config = dict(
    image_size=20,
    horizontal_flip=True,
    width=192,
    qk_norm=False,
    dropout=0.05,
    muon_scale='spectral',
    batch_size=64,
    warmup_steps=570,
)
Rows from block 3 of a small autoregressive pixel model, named by matrix and row number. Rows with one number belong to one neuron. Each number is 128 + 24 x the weight over its row's rms, rounded and kept within 0 to 255. All counts start at 0. Numbers have three digits each. After the name is the row's rms in percent of the matrix's.
After each neuron's rows are labels from the 100 images, of 14976, where the neuron reaches its largest size: "top examples" is what is common among them. Only what is clearly more common there than usual is listed. The data: aerial photos of the United States (SatlasPretrain). In brackets: how many of the 100.
# gate: MLP gate (model.blocks.3.mlp.gate.weight, 768x192), inputs 0-63
# fc1: MLP up (model.blocks.3.mlp.fc1.weight, 768x192), inputs 0-63
# fc2: MLP down (model.blocks.3.mlp.fc2.weight, 192x768, transposed), outputs 0-63

gate.393 041:102158135118143122099068112120166127103148127111149195151092121146145135123174102125123180101124156096141100117126141109125119147113114052122138134129112120144114150128151131155116115136135133
fc1.393 037:145116146100153136106142110086130092147104182135148176149100151151148123076095104146149120124109105103127126093139139121108086143190112110132133114087124142103128119160132118098159141094094126
fc2.393 037:143140146147147120145119154115121140149129106098199141085113126125126142122129159141156125113130149115135145104138108106154132129089118121135084123139152083128133171129102118149114132096125128
top examples: building (79)

gate.36 063:124087123095112173140115113141156139127052132098159147153154112131145100138152157174122122123105142127140123113098104138152090147173157083100109188086162113098138125115113165129131111119124176
fc1.36 061:093121136159073156122146126116118122119079139120163128121119143098146114104130168140121140115104175129116120132113101163112126149172133137156114161127145099099160138176128102162120124096160140
fc2.36 063:090107170115092118109149130137140129139120098139133126105149117089095135118112188147111129132174137123110132109119122132149133154094112161198125104125145134113119109159107130112153103090113152
top examples: crop field (49)

gate.759 015:113132148137094158150136114129142103137121131090140156076134122065141109160124150146163119074145137122101090104121110123083136131122135118126139171152137096134207110153154089189118143079131133
fc1.759 015:105171079141136133076134146116102144109094109117126121181103130153119158120101175128120141163123123122128118124112168112141187171145092144094111138147151109100131099155164161095135070123109127
fc2.759 017:130166091161147150096094153119092109165132124122162135149132127115159127111140141120126134092140136147154099154125152127123159157106137124126112136140193114096103143135108109098112128130141118
top examples: crop field (40)

gate.532 013:171099126143139112102119152139126133121107092096103146122151148138133093140156180117127118136129121151156157160119130085147122142148132144081126145127147145102102126103166146109120088103120132
fc1.532 015:148137164132135143131107128151111141115081088136084127117199124110127093135160143109114095141133155102132177120141105136101138097143117105110144065108166161146075109114131144150165111112106142
fc2.532 015:164137125142108136164162129149096130125149109089101094101126147110148159127146146168118122144114168163133122126134062107130112112166116077115099125120134165118096114111107098151089138130151127
top examples: crop field (34)

gate.233 012:136119145101149134120120124117112148107146126107096195160181100146127156119115124175109094151099147140120092140095134133101132110111187114145136105130139178106101110122088170129180073132075077
fc1.233 012:117156097137100133166112120155132133152103106159094119157111084115125125103141118103160168139127117146166156133140162138151113095146092111125112141111094105174113142121174139122090160116166199
fc2.233 013:098146120119146136175118103114164096124134115166105145135124147173092104120134124111142189109144110137140133114138146141148151094142100183136173138178106137146109140145129117147127123112146146
top examples: crop field (29)

gate.696 092:149129167114176121113160108129157136125121156166157110083126166120114067120150074157163127154108084127130082138157126129106099149115152116138142086119143143167101126120115128118173140151125085
fc1.696 095:120134153119113114120119132081164145142140181176140087079100161121134060116120091197138117124124131116120077109131153136099102160135148112143124104114111157133139148114129137110180140151156110
fc2.696 100:142095089111150148134121118133086160139140118121097122152104112134088105091087119102088107132130147085179147162135132111127138156118151114119138138102138081119155099160127121095114132161108126
top examples: building (77)

gate.479 068:103145139129127109129097131147120131133124169116147129132104118123159151160120120109159097150089149099109157146064118062122147111084165134093156174147115129129112132138118165147143119132109109
fc1.479 054:141167072146134128152128115122104132090161133135146135141144154119078139110097114151111160110164103161142132118186140186136126127124102135171123131124120153144132111151167130096106133112170093
fc2.479 069:132170113138129139148152096139119129126111153113096125152117148145144130126159127100162137118141082133131139133125066138130129064111095130158100102109130084100111141155123126117127138135126159
top examples: crop field (26)

gate.220 052:132149105130092158180148156157162140100108109104114160093172149096107124114143139124123092148091106122082147116121127120155165121152183117124122143089078131160090116143117132132126109117102134
fc1.220 053:121122136118116164167137161154152127129092124107137154090155132079126101122154152128140109159102122127127130148117121099169179105134160108122109174106086116143108114134085112122133119112075151
fc2.220 065:153095178137073162185166146169117127163113110143151118160119126077096154101134148154129092167150157103091105093135118126158129166116106128109114141127080097137145127106153132131146116115131138
top examples: crop field (46)

gate.65 032:124165147147123101121123089123133094144131125124114171127164188095140093127134144104109110094092124125169112169132107085105122157159165070163153117115132143173153129135089120130131080101134139
fc1.65 029:152139185108108091117121112146127098140112106102105174127145157091129116132136154130114095107095131121112095158128084086130113139162194095167154102125121132149138106150081096163120094132142117
fc2.65 041:113105157099134112095177131137121158116112138148135115123137102080148148130135084179150120088138174089093136138162100082154113113177143144149111078132096136107163161099147111162125140123100091
top examples: crop field (29)

gate.734 113:109177151124153127122091123119120142142181100109125151129104151121133107134125122158083120171113106144176127114146109141104112136116151118182116079157113170113106135171144149130102119120131153
fc1.734 117:120152141134182110131150114078114091106108102135112112141123141129096113086144144114161136071147129126125145117144143136117128117130136148096152096093130150126133141128115147120126119141115158
fc2.734 112:177088126124082125123135134150102123161153132136163124138143111147160110141144152112127102131152136152111125111102121118112178115156144120123164160110173134159102129129130094168140119122129142
top examples: building (73)