A small autoregressive pixel model, trained from scratch.
Training: muon at rate 0.017, batches of 64.
Rows from block 6 of a small autoregressive pixel model, named by matrix and row number. Rows with one number belong to one neuron. Each number is 500 + 50 x the weight over its row's rms, rounded and kept within 0 to 999. All counts start at 0. Numbers have three digits each.
After each neuron's rows are labels from the 100 images, of 14976, where the neuron reaches its largest size: "strongest on" is what is common among them. Only what is clearly more common there than usual is listed. The data: aerial photos of the United States (SatlasPretrain). In brackets: how many of the 100.
# gate: MLP gate (model.blocks.6.mlp.gate.weight, 768x192), inputs 96-191
# fc1: MLP up (model.blocks.6.mlp.fc1.weight, 768x192), inputs 96-191
# fc2: MLP down (model.blocks.6.mlp.fc2.weight, 192x768, transposed), outputs 96-191

gate.466:486583432497545498558426485461446444541534502468485497632382514504566543471539495478513561393458506484506546553577551540592463553571514511484531467456506514499522511486561442504491463533562525501515496520492447475476534532453446459387436460494447520563435438502615430553556444502650351512
fc1.466:448632468550462511480460432476466528460525519507473561534503504474549515473497473524514461402495448513520539549449523495513477540570533432540531469537485513541500545496530431551453441594431457468460522479420406477418420534476575477431531487590516478504452459509606471517522420512584391530
fc2.466:550446542394527526435604434466620453488535613463521489442584456477442544544476403484573535558560542492449509485449411494424490502462487403449530604405571455497455515534469480480531602501510432573483459533491443474513503507552446505529513486559479404556539575518458546478534536555509445461
strongest on: building (86)

gate.623:506544499491544449601536544573538426459574476493521530527522571416536577443534501531451478568493532478464513554542415551465532441423503496460451513420447549524543455512408400461515511511569577553540545514454583497551474484472521529560441528553541407504405476425497565526503464470515415523
fc1.623:484492562574453430570510491563535568602539502504543418494557451423543456559503453567563526475535510531424552510425439520479542511451450437433428487470577536534515544477526517433450435432566504441530433487491478517559459456456425553408512459543460588450473588524436518429450533482515465538
fc2.623:438495511568497451534543486424557533558516488540529521452576534483560493497531469525532487409532585440424496538480440487524507448457519468508481431462512509418478471517564572481523460464521480393492547498487443486569495587526417497438503538530468506388529436534553430477519496453492407533
strongest on: crop field (51)

gate.483:581503519514490429529514490456546417606497561500555494478463510599453541510424571430545462612536442588471512547489405511540534535457498571553472507351488521499520408567503520418506467410445394410583459521557614520529496527404471537434496477518441539566495436504570517483553468490433446538
fc1.483:477513576508532519450459503462532553611429450455496488480458473543486544549514481479510471596549599512506496508451396512497543568535560525460484593478552465555563540539508608404514521498548564448600472473538478415526527434569395424450489475525488542457537549597477559469502467500486526524
fc2.483:443472561523519554429544482477486564457403447418429519493506527507482486498606472433490534520666499561551518446355478529425443497538514546475462428583529463519419528549478474355446457521522595522501550516448525498545471489548548485537512393462502508486506538458471529459435486509456495539
strongest on: crop field (30)

gate.614:509505442586461432460461547528519466563537578465603554493468523501463517549381567430524526535468401494486516632490611555529522552501533502433500493535455436546495576607523497504565463420508581453573609491450469520512470456479464521515486499567476497437516476479561523498574442447439366518
fc1.614:508476470543494438513451484579517551548534581504568611533422438519537514529361553384535524533519408484451581603557577555524486500543511525429461484531421416558503530603529476550550456444513508405546542535417478521448487491480497552509454510613483504400589473505526511497509481483472432490
fc2.614:516508461532614528414508500479561465519487595480400421453531488569500527536464420562507438578512508546546467525486415474465518514453512419525487566516534467523447491612484493462520374515519532529610422469485492458505479428530487481495418492585561450566474567434497446532498659457427476447
strongest on: building (92)

gate.145:471537523383507425464475524515428484542488473477532532564455414489515483460433522421536533569438487574481471552458537461581499480556502528521436518469411514572513546575535452512495502489473525482510596455592431474447499443496477542409454387555494471562492432455496610419569426468492546560
fc1.145:474433529579491492433531474565552534588390552467521550408454486462493515606583487549439474432559458411462505485565498482571537472539570470464534437517541452464522564463493510523558479485499508433535411463498450449457399467427476594554486542419518515541488507428461530495486476493557554448
fc2.145:474427490478501566628561558536456470522407538577496546510480491415432545454577442495443491521561456428508463543452467456426532452491476455450516526515539516515401544548453580542509458435392503547499426540468462567427577475532525567544555573526584549580498556587615500440566582505559433347
strongest on: crop field (27)

gate.300:513516506414618437522480532488454447534500533415506452555530541505571556561439531448534490542525444480496502498581401469495489544499535508419405586495492451545505499499535486593433526487527560526522501440540539528470438515465515463406398458559483567482513547506518487470523551527470511447
fc1.300:407388581532431441503519490470535526573517481483483490514588498565547565582477470463495423495471445388533509488511468537629506556510420602531524471524453452588504504478610416554446459442582636464429446513463529491493497516551460519494524555434530511453450497412382440502572545408583554480
fc2.300:572598434579475539569438552473500514519450467564466517483527496512512451371581477454550491455501581454585551460501472548434521578586495457447616564467523546508471573460476508463599467533508410587546500468429499486530543576396552507379461458549503428539541393574566510590472522452460489472
strongest on: building (80)

gate.214:591417551509541503444577471463532497457530551530483567568459464506510515494473493480448486452508495517464487529487549521491468404515499485471543499542445520458556600524583451420497473564515482611515522468436452457414502502484429498459473461514507454460395496548480480580443466583505549597
fc1.214:414511487357477517528420560531378464496482450461481504502582582440440494475540519473514482404406546393504554499468441414473520578403481525491509481433558549477502506478455553544478423466487522457460459485475394563487523526497541529502537468436500524443551490553572515466499493528544447514
fc2.214:516479558581523476614471583478511501438475491512459552452528481471522456420537515539506566479529509565445483516528561507529551509544483612477553490548490528487505482540548493442473602483480503451452482510461542372480593526478481558464505486503556544488439492486425477536424485500417492572
strongest on: building (75)

gate.377:487522439386495523544440543444478422566519396507552560455465432545499526511592493491469476494466534611445451569589458448499509465531565457522470542508469475497494529533484436428520499454535514522522550473431429600499494561471475455391617439463566504451555451562587462463551564416462424458
fc1.377:528515514613505483580488467583404475501558459491485493660420507497586581561522441517558511462450501452507480445446541465553516620404425535438551502456478518512489420431486526462514497500515618449445404524558524412516497509509416556509405539524441497558420493506465617533496427487488573464
fc2.377:598575502419518424503557538476444508514517461506585510568499461497489466445476407452512477586554494590466502435521467558421446521465504421490484465444490472556420490493402488495433497545562507459431480497554498542538468461398517450491539537479534520515597480530455571469593462514532453523
strongest on: crop field (38)

gate.492:468446437573494654486494471463432455517445466549485499491442523492470540477578439574536478506486514487415522479542572463546556482471565533432515479530522509501536563516462485507481506596462532484418503456623455530575484484593530536504557523445473534561534491370424486486489539473464555475
fc1.492:549478477438579502469470433495547460500501536551560516543541432536455447561524548443395553516557459585479498475388491480463541480496379428533569524461522493497562494506482481481506515509523448473555509575431512547467586589440508512473466514493534441448549420519534460547434382519536500503
fc2.492:476474473481567458435537504593487477457494503453456483558450490418580546480527539513521480545509428527509491403579623501465461502401489464455533619532487534484545497457493491629509546529447491521527510475484518562459420540538553575530490551413491484498507520394522570573501521453530411487
strongest on: building (76)

gate.748:510452440450518401461506523485480479548497448466537468501441432508520537513498451470561447528516593620554617482494500549458519498477560443577574424452449543542494503530592527477544545536581523524522513474547485476526474452504505492528509501531610467439510383472475431576538493543579554589
fc1.748:509495567588596544541464492475435608505458466542463394527460524479482537544456335479569511446563451496535543475417530444459475416527522498528552480521578505493499457451561569438450404492502511503483460544461560523493495497514504410495547448500380477466556537490523474560542512554480464403
fc2.748:488534573491470508557478528460503563530498563520466533547414477498464544363518541508482488565503438439502441491554594472491540488435424594494533429529545522484529503491484552501499425468564544506549520333468499525415442505483472488579553508515475570542424572434540491497454508475497513598
strongest on: building (78)

gate.7:509568521475592512448462534502424539450566488449514474549506549483602570477533451508489464578502577455378534498490518498491488472604576557442518522553497540456513483534414492488521408499514578453541631436464497554559472469568471503514506548477440456392477508526396453480564493498464469463
fc1.7:497527529481528421441489452501421520456568484484509474496517470605498581525456531565453546617472530489422463395537453556553469490501584501519469424536569454557471431466555470470460456562450465479602552560477487546550477543503479549522472535433507438457482646540531450566527393505451505485
fc2.7:510424542444410472547487515519406518539460494466485491509559516430529515471536541540542536473548469487575501445477576508489568479519424493454434395510477544516466585593528505461532588436481535522570487481554429436600465477538513531617486563486448514522487562472479599607487493525484466486
strongest on: building (69)

gate.530:538536506442435448499555461431475539520457480520440557478556460452454504422561543555510494442491486488524479610453477516536471479457462475568506529455470548554494518488414522601435516540474488501494574451492366528492558413597479468474489521518426458521506477443478491546484525477474517497
fc1.530:577421528585548488477636503503540519514564501464507513521545505521435418651455550458472482467474464546509548431436445493439575534453550551558541503452535449529551506507431430457507508540426421469517542471486506488484386483538503527531480479391478581494502482510610565517477538526476535539
fc2.530:484493549516572532528446549451493494540545472552480464519433481410442407561452500459551487509516509399494526559506482399506401472490478480434486504510510464520582453479568461475500572444442539528520488596552573540533505440477500442468437456570461549565583504456420438545549521569551505544
strongest on: building (89)

gate.697:512480477481568498538502466464503486509477534428458489481424456481404497464481537486578515511635552449476475526475547594397493448443487521551480488431598531522495537556532470561437473437445523486436413427461460574521567552502530479499461434357522492487460562493540482437428537551575515416
fc1.697:553438552429527589611637468580518572480463454483536536412494508577520524560485497505475493418480518512473497487479438499509533461410481498552464501556585413500553487477438491463509489500425494496447565576494440548494507422494456598411550568462547518391462493512543448568536490554449534524
fc2.697:376435506479626477435465514455566521485426415476484502542535498578423531548447457519471528539530428555538505582529537440611502477535471444465497434515531455528439544525463413586530475498597513466418490459480553539476514510542443520431532533479471546510466506511534505435439562583523458579
strongest on: building (90)

gate.194:529457502496470482553469452444500421450541508531484487596447510554457586489521393548575477458540425610520553467431528445516449509514567419456479470430501520550502511580496490527528542512487559470517523492579608543466463604407468609500435490430455555557513482483555529562470473543409487549
fc1.194:520447570505447479589380528494518484457575548460490511612450560536452494514532423577456512512624481473602528398522541456491467525500504443391524495500463437525450491490500517533578459531496545475482510388486462450392504578501474536507467529478518548548493489484628455605429465508521441552
fc2.194:486490651488588533474423571541405531470513556479493471424424479528461492421483504426497509514567626517454581568501558497519548432536572471521538526505536528469514466581541410471482493492473491564485468507500482437446416431514463521522522517634558553433470571407514440473440482541532474436
strongest on: building (71)

gate.327:514526490463513530441489529513512554490485565504518593469533539574423583502456467500436553469463465539589506430407540533504512480541520370510552512477549437544441441540532508463479491553473446455505482482527520510520503522494511490501418475501544432486399513523519418416439458477469571609
fc1.327:481450523480411562525550473507536379553526452563505425525616479392517472580502498470485502547546542497428492540527513488512562498486458646482458435458396471469498513463460506479502468458526554574461414550463525469470496507585506488462558436524429547538540483473467486616603507476572452448
fc2.327:504495446496485498449564452512534494375534521547524501455428559571562498440500510523538573478426541491636543563488570491445553434497509548441569458469556536513416583535541512505496536516488400541526452492557495586415491547478529482420468478535544464397525577557637491484484445534500480532
strongest on: building (87)

gate.146:534556436402458478546488554526591489486557481523495574468491568408493600447466509414487503483421497454541510456511451426418468553480540485429518483475533557475550501529438459596550545477428531502538428519471478587517608460371581424503466514539533496472427580408526523489527543530512500488
fc1.146:500343523564559512420596378504498564548470470507437460430537420500515507540454556579510503499493443567500455531537475471483559479459472522471535480507502416525577507503616500448435531456516511424468547462525491481509451519501438425537494548522602468405636570468503494481373492467449485500
fc2.146:409500579590507490435536459475524536471500474587513505542486526454521461564417485491539572419600477473476548563474491550487497523531487495528609520545470460516493480450551480440518390494557490455520522627544469527495492548492427511496523512551595484473487494505386508500506531516514486441
strongest on: crop field (53)

gate.278:539500431448538475562442495490640489544422466485517379494551541522481484519549523491513525441539441460510451423583519562566540472498550441433496514460553531486543468483534542492460536552511474438509457459554517510498508531553506490475399450583502494540371383537515507534595480585525409488
fc1.278:523466462447436528404447569541391518516552587524542537523511449411445522490456494580499463501494496586432567554466508457473395516509522501456592432488384480575444502539485463451478493456454529521444464545473549470542543542408475526587468530432532508535527567498533553556431552482584585567
fc2.278:528490467449472601439545448463481513477577473529471440447545386383483497456472619479409507412408514457529505462597567563583534494598491414499551462436455472443485559488565441476537528534549487497489558467597532511545532597436500560529445512452533579494501450542520544636521447490550492485
strongest on: crop field (26)

gate.326:476532515432391445605547514462559436496490474527489533577473554520468580491436496529494510504466480453469455428483564486527514504471545549450488536522518400545493604496402447467524357386414495551543471434531527495450531550468514504506571470461615512551461475490580529487465458505514477500
fc1.326:519576569392491602459398461513482451520520464414563469535473541477406462528529547345509522515547513502582517598463459482436611461494536530520561521465527467538536480581497474509488461493461522528534527452528450477516541433531536531437559463513535505472484531445559509502476426534513476513
fc2.326:513432552502534534578512505589523508421503533434495541468446457433492496519480501480457520474472537548540489592410513481579448428457533441488439478418466532357608548529451487563495555550548514461415486452484573555522370525540508559516529581536548449504404513510444443544513521448454516532
strongest on: crop field (30)

gate.411:531579500534499435446541506553443505603560498433525467436533507360408528489511414487481499512508488547522492477457488539476617420425460382548489505456582580509562527473486512495477509518504522494544514464421582452526426455428548631501542433557601402543401475529460569524521524557489535536
fc1.411:446399584521589553424527594501418544487520550472452524481475501489511476488411522506607556596444400519438457561452530427481421475444524556488495478438456514449499571438491510496591452460541563428511498550538451538584447553529509495471504438521497521503579490532527496386572465462436528515
fc2.411:464529502467541388575545470482479525488410513494587510379507546469474506513509497473517493514425436562512430533473507490513563479487444343430504491452574506623455499542551491568489544598600488516502444556453627386577474562468483478537535543481533549510480574448536435475492456488482521522
strongest on: building (73)

gate.653:470477522478543469505386604503528524411620506528574481485510441592453545513581520516517558442556499435406573431478478438487485516529487436566497472452478505592481478402529561560529500480481522588471458452446537540543440584473403549419474511519518527497478518528493537500480456477426492488
fc1.653:565473551484542517553405609490540487503550536429560475445369578438434445450529501547541426523440526528471548396539574489516472496519525584525464561426483466543459478541541522542342510603480492526456470511435497463553597528453516493546524423525476549509498466502463539460484437502458581510
fc2.653:426536432558450476467560499437482538404541477599506422495556500459550523552547472530442498505451496485570568560549531478493522494547443445553498468473421586508470487437493544468561384494534519486487393528453596558512469474480549581461393500565544541559474444574559548533468552542414511509
strongest on: building (88)

gate.308:490482510506501490511468528506495483546529599537485529581508418467483469557550490468507436430497516487499592407459573474511490574500524435440455536524520460457410490531511488474444485414491486551438491428458544522573616513553513494462546479492535487475487440463560521453525518485622493398
fc1.308:478474516421519528473462484399543581506546488556447538440384563444502551527547566497485439419560511529476497469479519464541413517556583470469430629501442495540488418566494492593462477549432539424470554473518484492565518461601448552484607436434466484467509423472543542452478565523521512380
fc2.308:541449504497553591459446533570546556493496539454531387529478517614526498487461536518557510410497553546544418538448497498546465509526466549481410543602480503545563536512453554526491423467466484602427502446580404468512480466445458442526519502532558445457453441448491578517459508413459512590
strongest on: building (82)

gate.62:490580493479512471464541510508605562504551438503470590531509473477515570457503495508412534521471505504488593513575506521563550488520461429553495546546464510562462401535523622544496520499539441487457536452504467509575560531515429508566473552550481422470439428424518478504480493524504459483
fc1.62:489518528425512502521567440555391403477413499504548405561516610447545383553548522520530517472515546490488447446361524504539530495495499545459505467467525485437457576444489470545508557525476453478482460494521537438445454597503561468575476479406400533593558489467492545508485548503556402427
fc2.62:455510511417484472537483519497482500567507461506466469509565352542514457459574585493468430541574466446520526523523473418538538475541495469499515436512476549520496574478438505484611461532468545530420475444477544401512526436566635604462529460504475541455535539548542451476499620515389457530
strongest on: building (76)

gate.205:483502443403434542487539604464434468428543509478522495638492524548564523494518496399542552468547483471530578552396437426519549516552502491449570563510478422472564490495513416481464521423452431528514405521565531522422551432471479512489484546526340520552489490489517506500476574552557517533
fc1.205:405498535479429532514485537506481504386536549500541458623533424506610473523419508468490507495413493464548531514477533440517425476443523484432490548502609461548540507610465504534516511434511379477592502483582544463460496457468542538548552635412492522540518467433554501523586504556561540448
fc2.205:537495440473477398574384502544568445474683481535485522489481535468515481558493512520521518574459578519533507501483428552631514492526502459510524490465436508494539533522443458565454481496566488483528546432455470442460444551523489537488410525471483474513394391512472448535490513468393621440
strongest on: building (79)

gate.531:531505563486499556540563438449579506527454513558566507511558438525522500482490435577402514507479491519514540490426504523391434460410477512502471463412539505574423433535469546534543580528401457496502535545509518508566445554506398507572437531441467465537385511467543372509625416471560535549
fc1.531:503492420513495368499454534503435485418530482498437462464453478491520554509478534466525456536581579421469452511551525499552561517525506475461507522520483484475555563535546488506454444472560530571445437461499479451411530468440535418522595508575510527516605472607439552468404557514441578422
fc2.531:500504465454454575533480513481493464688556440533487510505533615482428513450487535450467543553568491524414466519560415548485530434511475548454460515428423565466508475515480551421491510459565499462520561495512477537485469569474437547517550554510454563472476546418528490465413466449484547448
strongest on: building (71)

gate.650:505419477492539573546454512493493476472529541569510610488519462496543542527461496418511446478553497519509523527549535452556532488407388457425535461516449457438589409457563626526555440476456486401506595501494515482412480503499465440516507494563524510503437472445518382539553473475598570501
fc1.650:506371526499468551544505555519532480493506468517454544438534494472587528533537438552551424518516465475549519548485495374549572549522558619493490545493483490494482463534527640498525436525494505445478511488531581404458425472428455491494454526415593467588536450461565407498526481551633522599
fc2.650:540531508475442448440428582519462531426487499489473505514478469468534518475581576423482523556518505475534514487448516502506495517437443496505440504569513563567453456530412487516531483454461418499520548452512547447441527508521483579461511487496423478493573486492540513513473586492492475432
strongest on: building (81)

gate.204:448591486527484501444528505524498523396493604454506509526447599447522467541398502581508487514519509524533480441447573567454546473469442486527530540510486440504490519510517413507516547480470528590478454468562360547422494436546413492463472537578431454497520458488590489455553437544519444504
fc1.204:467470432505527455453470519426525432497450497485548448511522490581468477503557432478544460468486527475494539637447468512516529546522499474442489474452519623597519451429509470519486482484513532390543486426465612528472531550449542538630479448438537488503532543445494506481465501462467468572
fc2.204:443543529542464465448417451484511483533522502437486564517504514477535501526534571505442539500377446472461625513426491453448488467452422427509503452492582491465527467530460524459410447574443523572433510554468519463475527443541533499520497389504455480450482456497540517524477539547515517500
strongest on: building (90)

gate.212:417404475456550543444511461534442495464502489516593525488558499477570542539456509547551534460549565617484410487521528433491494433489408538538501563541511498525533526435539551505491572486568420490502451441524428517505559520425521442504417554493516443430374553511547500531519464486525543516
fc1.212:470418507520598499434520462496451509464416421474421587515543517523523442544506529546477530526441514528516469489439494425486428535505461521516446570534510495424463499543541484500525503456518520481431379544492436494506477460515500515542513533497526466494452477459542447506526471443515517453
fc2.212:501655547452390383539477521514485510536436547507547471508450489591464495501519495404517470507506478443524518488641528564527615499495544454513571474561498492470521529510500563441490489565505494478449666472449440516517489526573444496527560537539528560504493492476541430561503609486499424516
strongest on: building (73)

gate.667:480573499563516567511543469439503536525415424552523524512441467448526578445541591522513500476541487596546519441434448529449419456534519469508567515485596488437471501488490505461422487526536508478493599559375463381523583550545483432537472478576432568532540520370530464462463472514481504416
fc1.667:503579457428458557528551408438523548543512485519434492505415452467540623491486488525491509477523478554532495601488435533531443555503570555549556543483525496474446505448481518442471483571481490504426536531398601409443532528525498417531532500504461551531559489425537399457434467480447550444
fc2.667:582542560528486403467541542474478497456533542504443466536420447483523455461496515452549538507407487487531455363462514451433552558509529435480429553529502439574574477563506552421481547499514468501551486487483501514483522514551452404423502493544472436463419460520519482486531604485462466427
strongest on: building (83)

gate.722:527455491476361462456475540471489393531484563495480562577400567491486475574525397525500615494525435512471509538509627471547543401534479464573523477485405497494531462596447441517417507452501463498513547460465519492475494503491536531433520560487421471516466478522474416526651552536494476553
fc1.722:474453544576586472458483495470475545498531491495377521492501547395536465477560466584491491488504611443484441516575525427473503463503499566467537530552425475458585450452582523558529447521507519511464552556525390435598541477558445450545490442468539528556521479474503472409553528428517529481
fc2.722:501520461500512555508534469439412553551503485507572472461434464521496525545482476443493499509460427413505525391573436591535461663487479502461528391522496447508473583486449552463484511468455462536543558469457539380443599504454550468461495561411487521567535490505572574512499478520449466454
strongest on: crop field (39)

gate.284:468440451371492470495481517553500476470579399499559506558518536537482630497523531491461510474527477493568545523510502413488430575430473565476512515470505559467508439524515467575496435543492462481529466560479487473468470469503522489472443527520517492447529560501553481549599514557437489534
fc1.284:452381530427469491522484531534495536555515441482510444550500486501507569451529507523432547443593506470530481515467486496454535519432511508515545517571427507473526431497578537572517474517508467511459519520472476554448470509498433522466459561540511491469547532534599435534587474556417414513
fc2.284:506459568577440537501504577461555527489531521428501500531527522424476515511618536467446559477526458574515603492444461473544585530439445455456505509499584487507463418570501520447523417466518470454548526491511522463518586518488486469420473435532527532601588455453469442501441499327539512483
strongest on: building (70)

gate.217:522541479454554515545426426478467477478539496512535568509492592528398480527453583541552477513431503551498473528462553557556481423442496566552490546517487395489554552467524575487461527552389471581531462430457460501485496486491482519462415498441525469489513573416518530580505433526575484460
fc1.217:452578531459477530523443510582523523458538550509461522440473512564419453499441529480500450473511533565591491498456535494572513439501523572448495573510423440524557590446491483441496494600486557585557445445396435502422569419490462523455549508520551481485505485450464565495540459523513476525
fc2.217:391524614494419469564596623483420503506441556501476502567587475506436500510406474380553533495581499498477588534530495527528445476478529522540538465493474504503488501487474458456523468506613505519487543354529435573530505520477481459521629534539600569473516421526433463568451578489508546485
strongest on: building (68)

gate.361:484431353550560562546487530488493489488499489468501493467532548517532514484544507505470543468415545514524387497500456481475553513418563486487493488492527462589509548454564540500453488503554478438507377522542637521405482591512597494492476442551514438504492612539503458473510513501495465522
fc1.361:578483474563563503504368463493580544496522503455436525506459558607512450520476509539459516460445407489476493460444506438543469463480551496467466567485497547464463493450519535465518443631466443493533545412530510476455446566431446583507594496499472449492498443571538494466520510474586577485
fc2.361:545592486543520453589475579569411443556474485529480493564501357418479470467434498477565411520422480457444488547467528455548505489578436438463452488526482442534520536478452564512503552569488545461542581538530419525575611501524538466487505492429458464627519510551469491518525549423522539463
strongest on: building (82)

gate.701:510476485504504501492559601481555526524484468456557400559581577563538494600568500460462539500510505496490478395518460542459554473458494444610438480458579511451553465472430573565454495430501529455453580544499529495542475565563589506468492526553471420508442451575444526513496505537495517429
fc1.701:433462470492538507425526415435433442477557524492516592402383458442465483411443487506490499485557453504522588701510515460517519478535533475431484448540459477462561561507575404436554473460485499576493490540457391477452561500399499485523608503407527561474548451535570417482477539495541511527
fc2.701:480434516453489438503569441428468538461522509584437454462430370454516461488503597507493511396497547512438580464523583510493467596526410420476538428409387515456457473530505505486543570452545507528482536473655516523489517530513519589542482485457547515456482532528494497540590413497520529518
strongest on: crop field (25)

gate.50:535411506566466517386534522495488571526455431529529566538464505494509510516516513458613395540567480497406571468489490410389500482578521517439538480441523485382527468530465538463441543477434568534468501557420521554565590526402545463517448456568478461534556482506533526384324499519541428509
fc1.50:534530538455465405467582529424525533577414573409455531500489550458442534463484481468530415483438441636493481443466518558522494487525492529515486468450559408475445555533480483546446498530530474478562503554555512592520496458572514504476487472458443505535527506526593539498363532494477530531
fc2.50:428447519573617538569537440515522488507489435492510480519525496485511508468477571478587543443579496407540581503582487461416417465491500479617457598522549490510451504471522590507568497572500427498438494455429554389576475602495561436497526382563522533442458494578522544470581465502533523515
strongest on: building (81)

gate.339:554521520406482559533551501417461414435586465496524491451445583565433543451552563440493525455457523416527550489623425460574543484518525582425468476524463521499437568432493480581572453542563534466570388493498507478488507468433589484563432503492472541478401463455519590556440528521409536491
fc1.339:593478490472542507598551527471467485434579495522589534459503641453474591519485560498460479535454479476469525455477477459471589601533466479507466489461535482450430499446459529538602525516457488531470539625482515514412533505422508523400499468521457499516432515462478508496482512548503486464
fc2.339:624575439452488535482520580475402505412582501489441513508491491521487538550456540469432527475475472569553447448534439481499535416478485493494399525476529532498586541507505474523567499549447502518442475485479502544445522546518557457537418455428380444528495526463434487498448568464447534583
strongest on: crop field (50)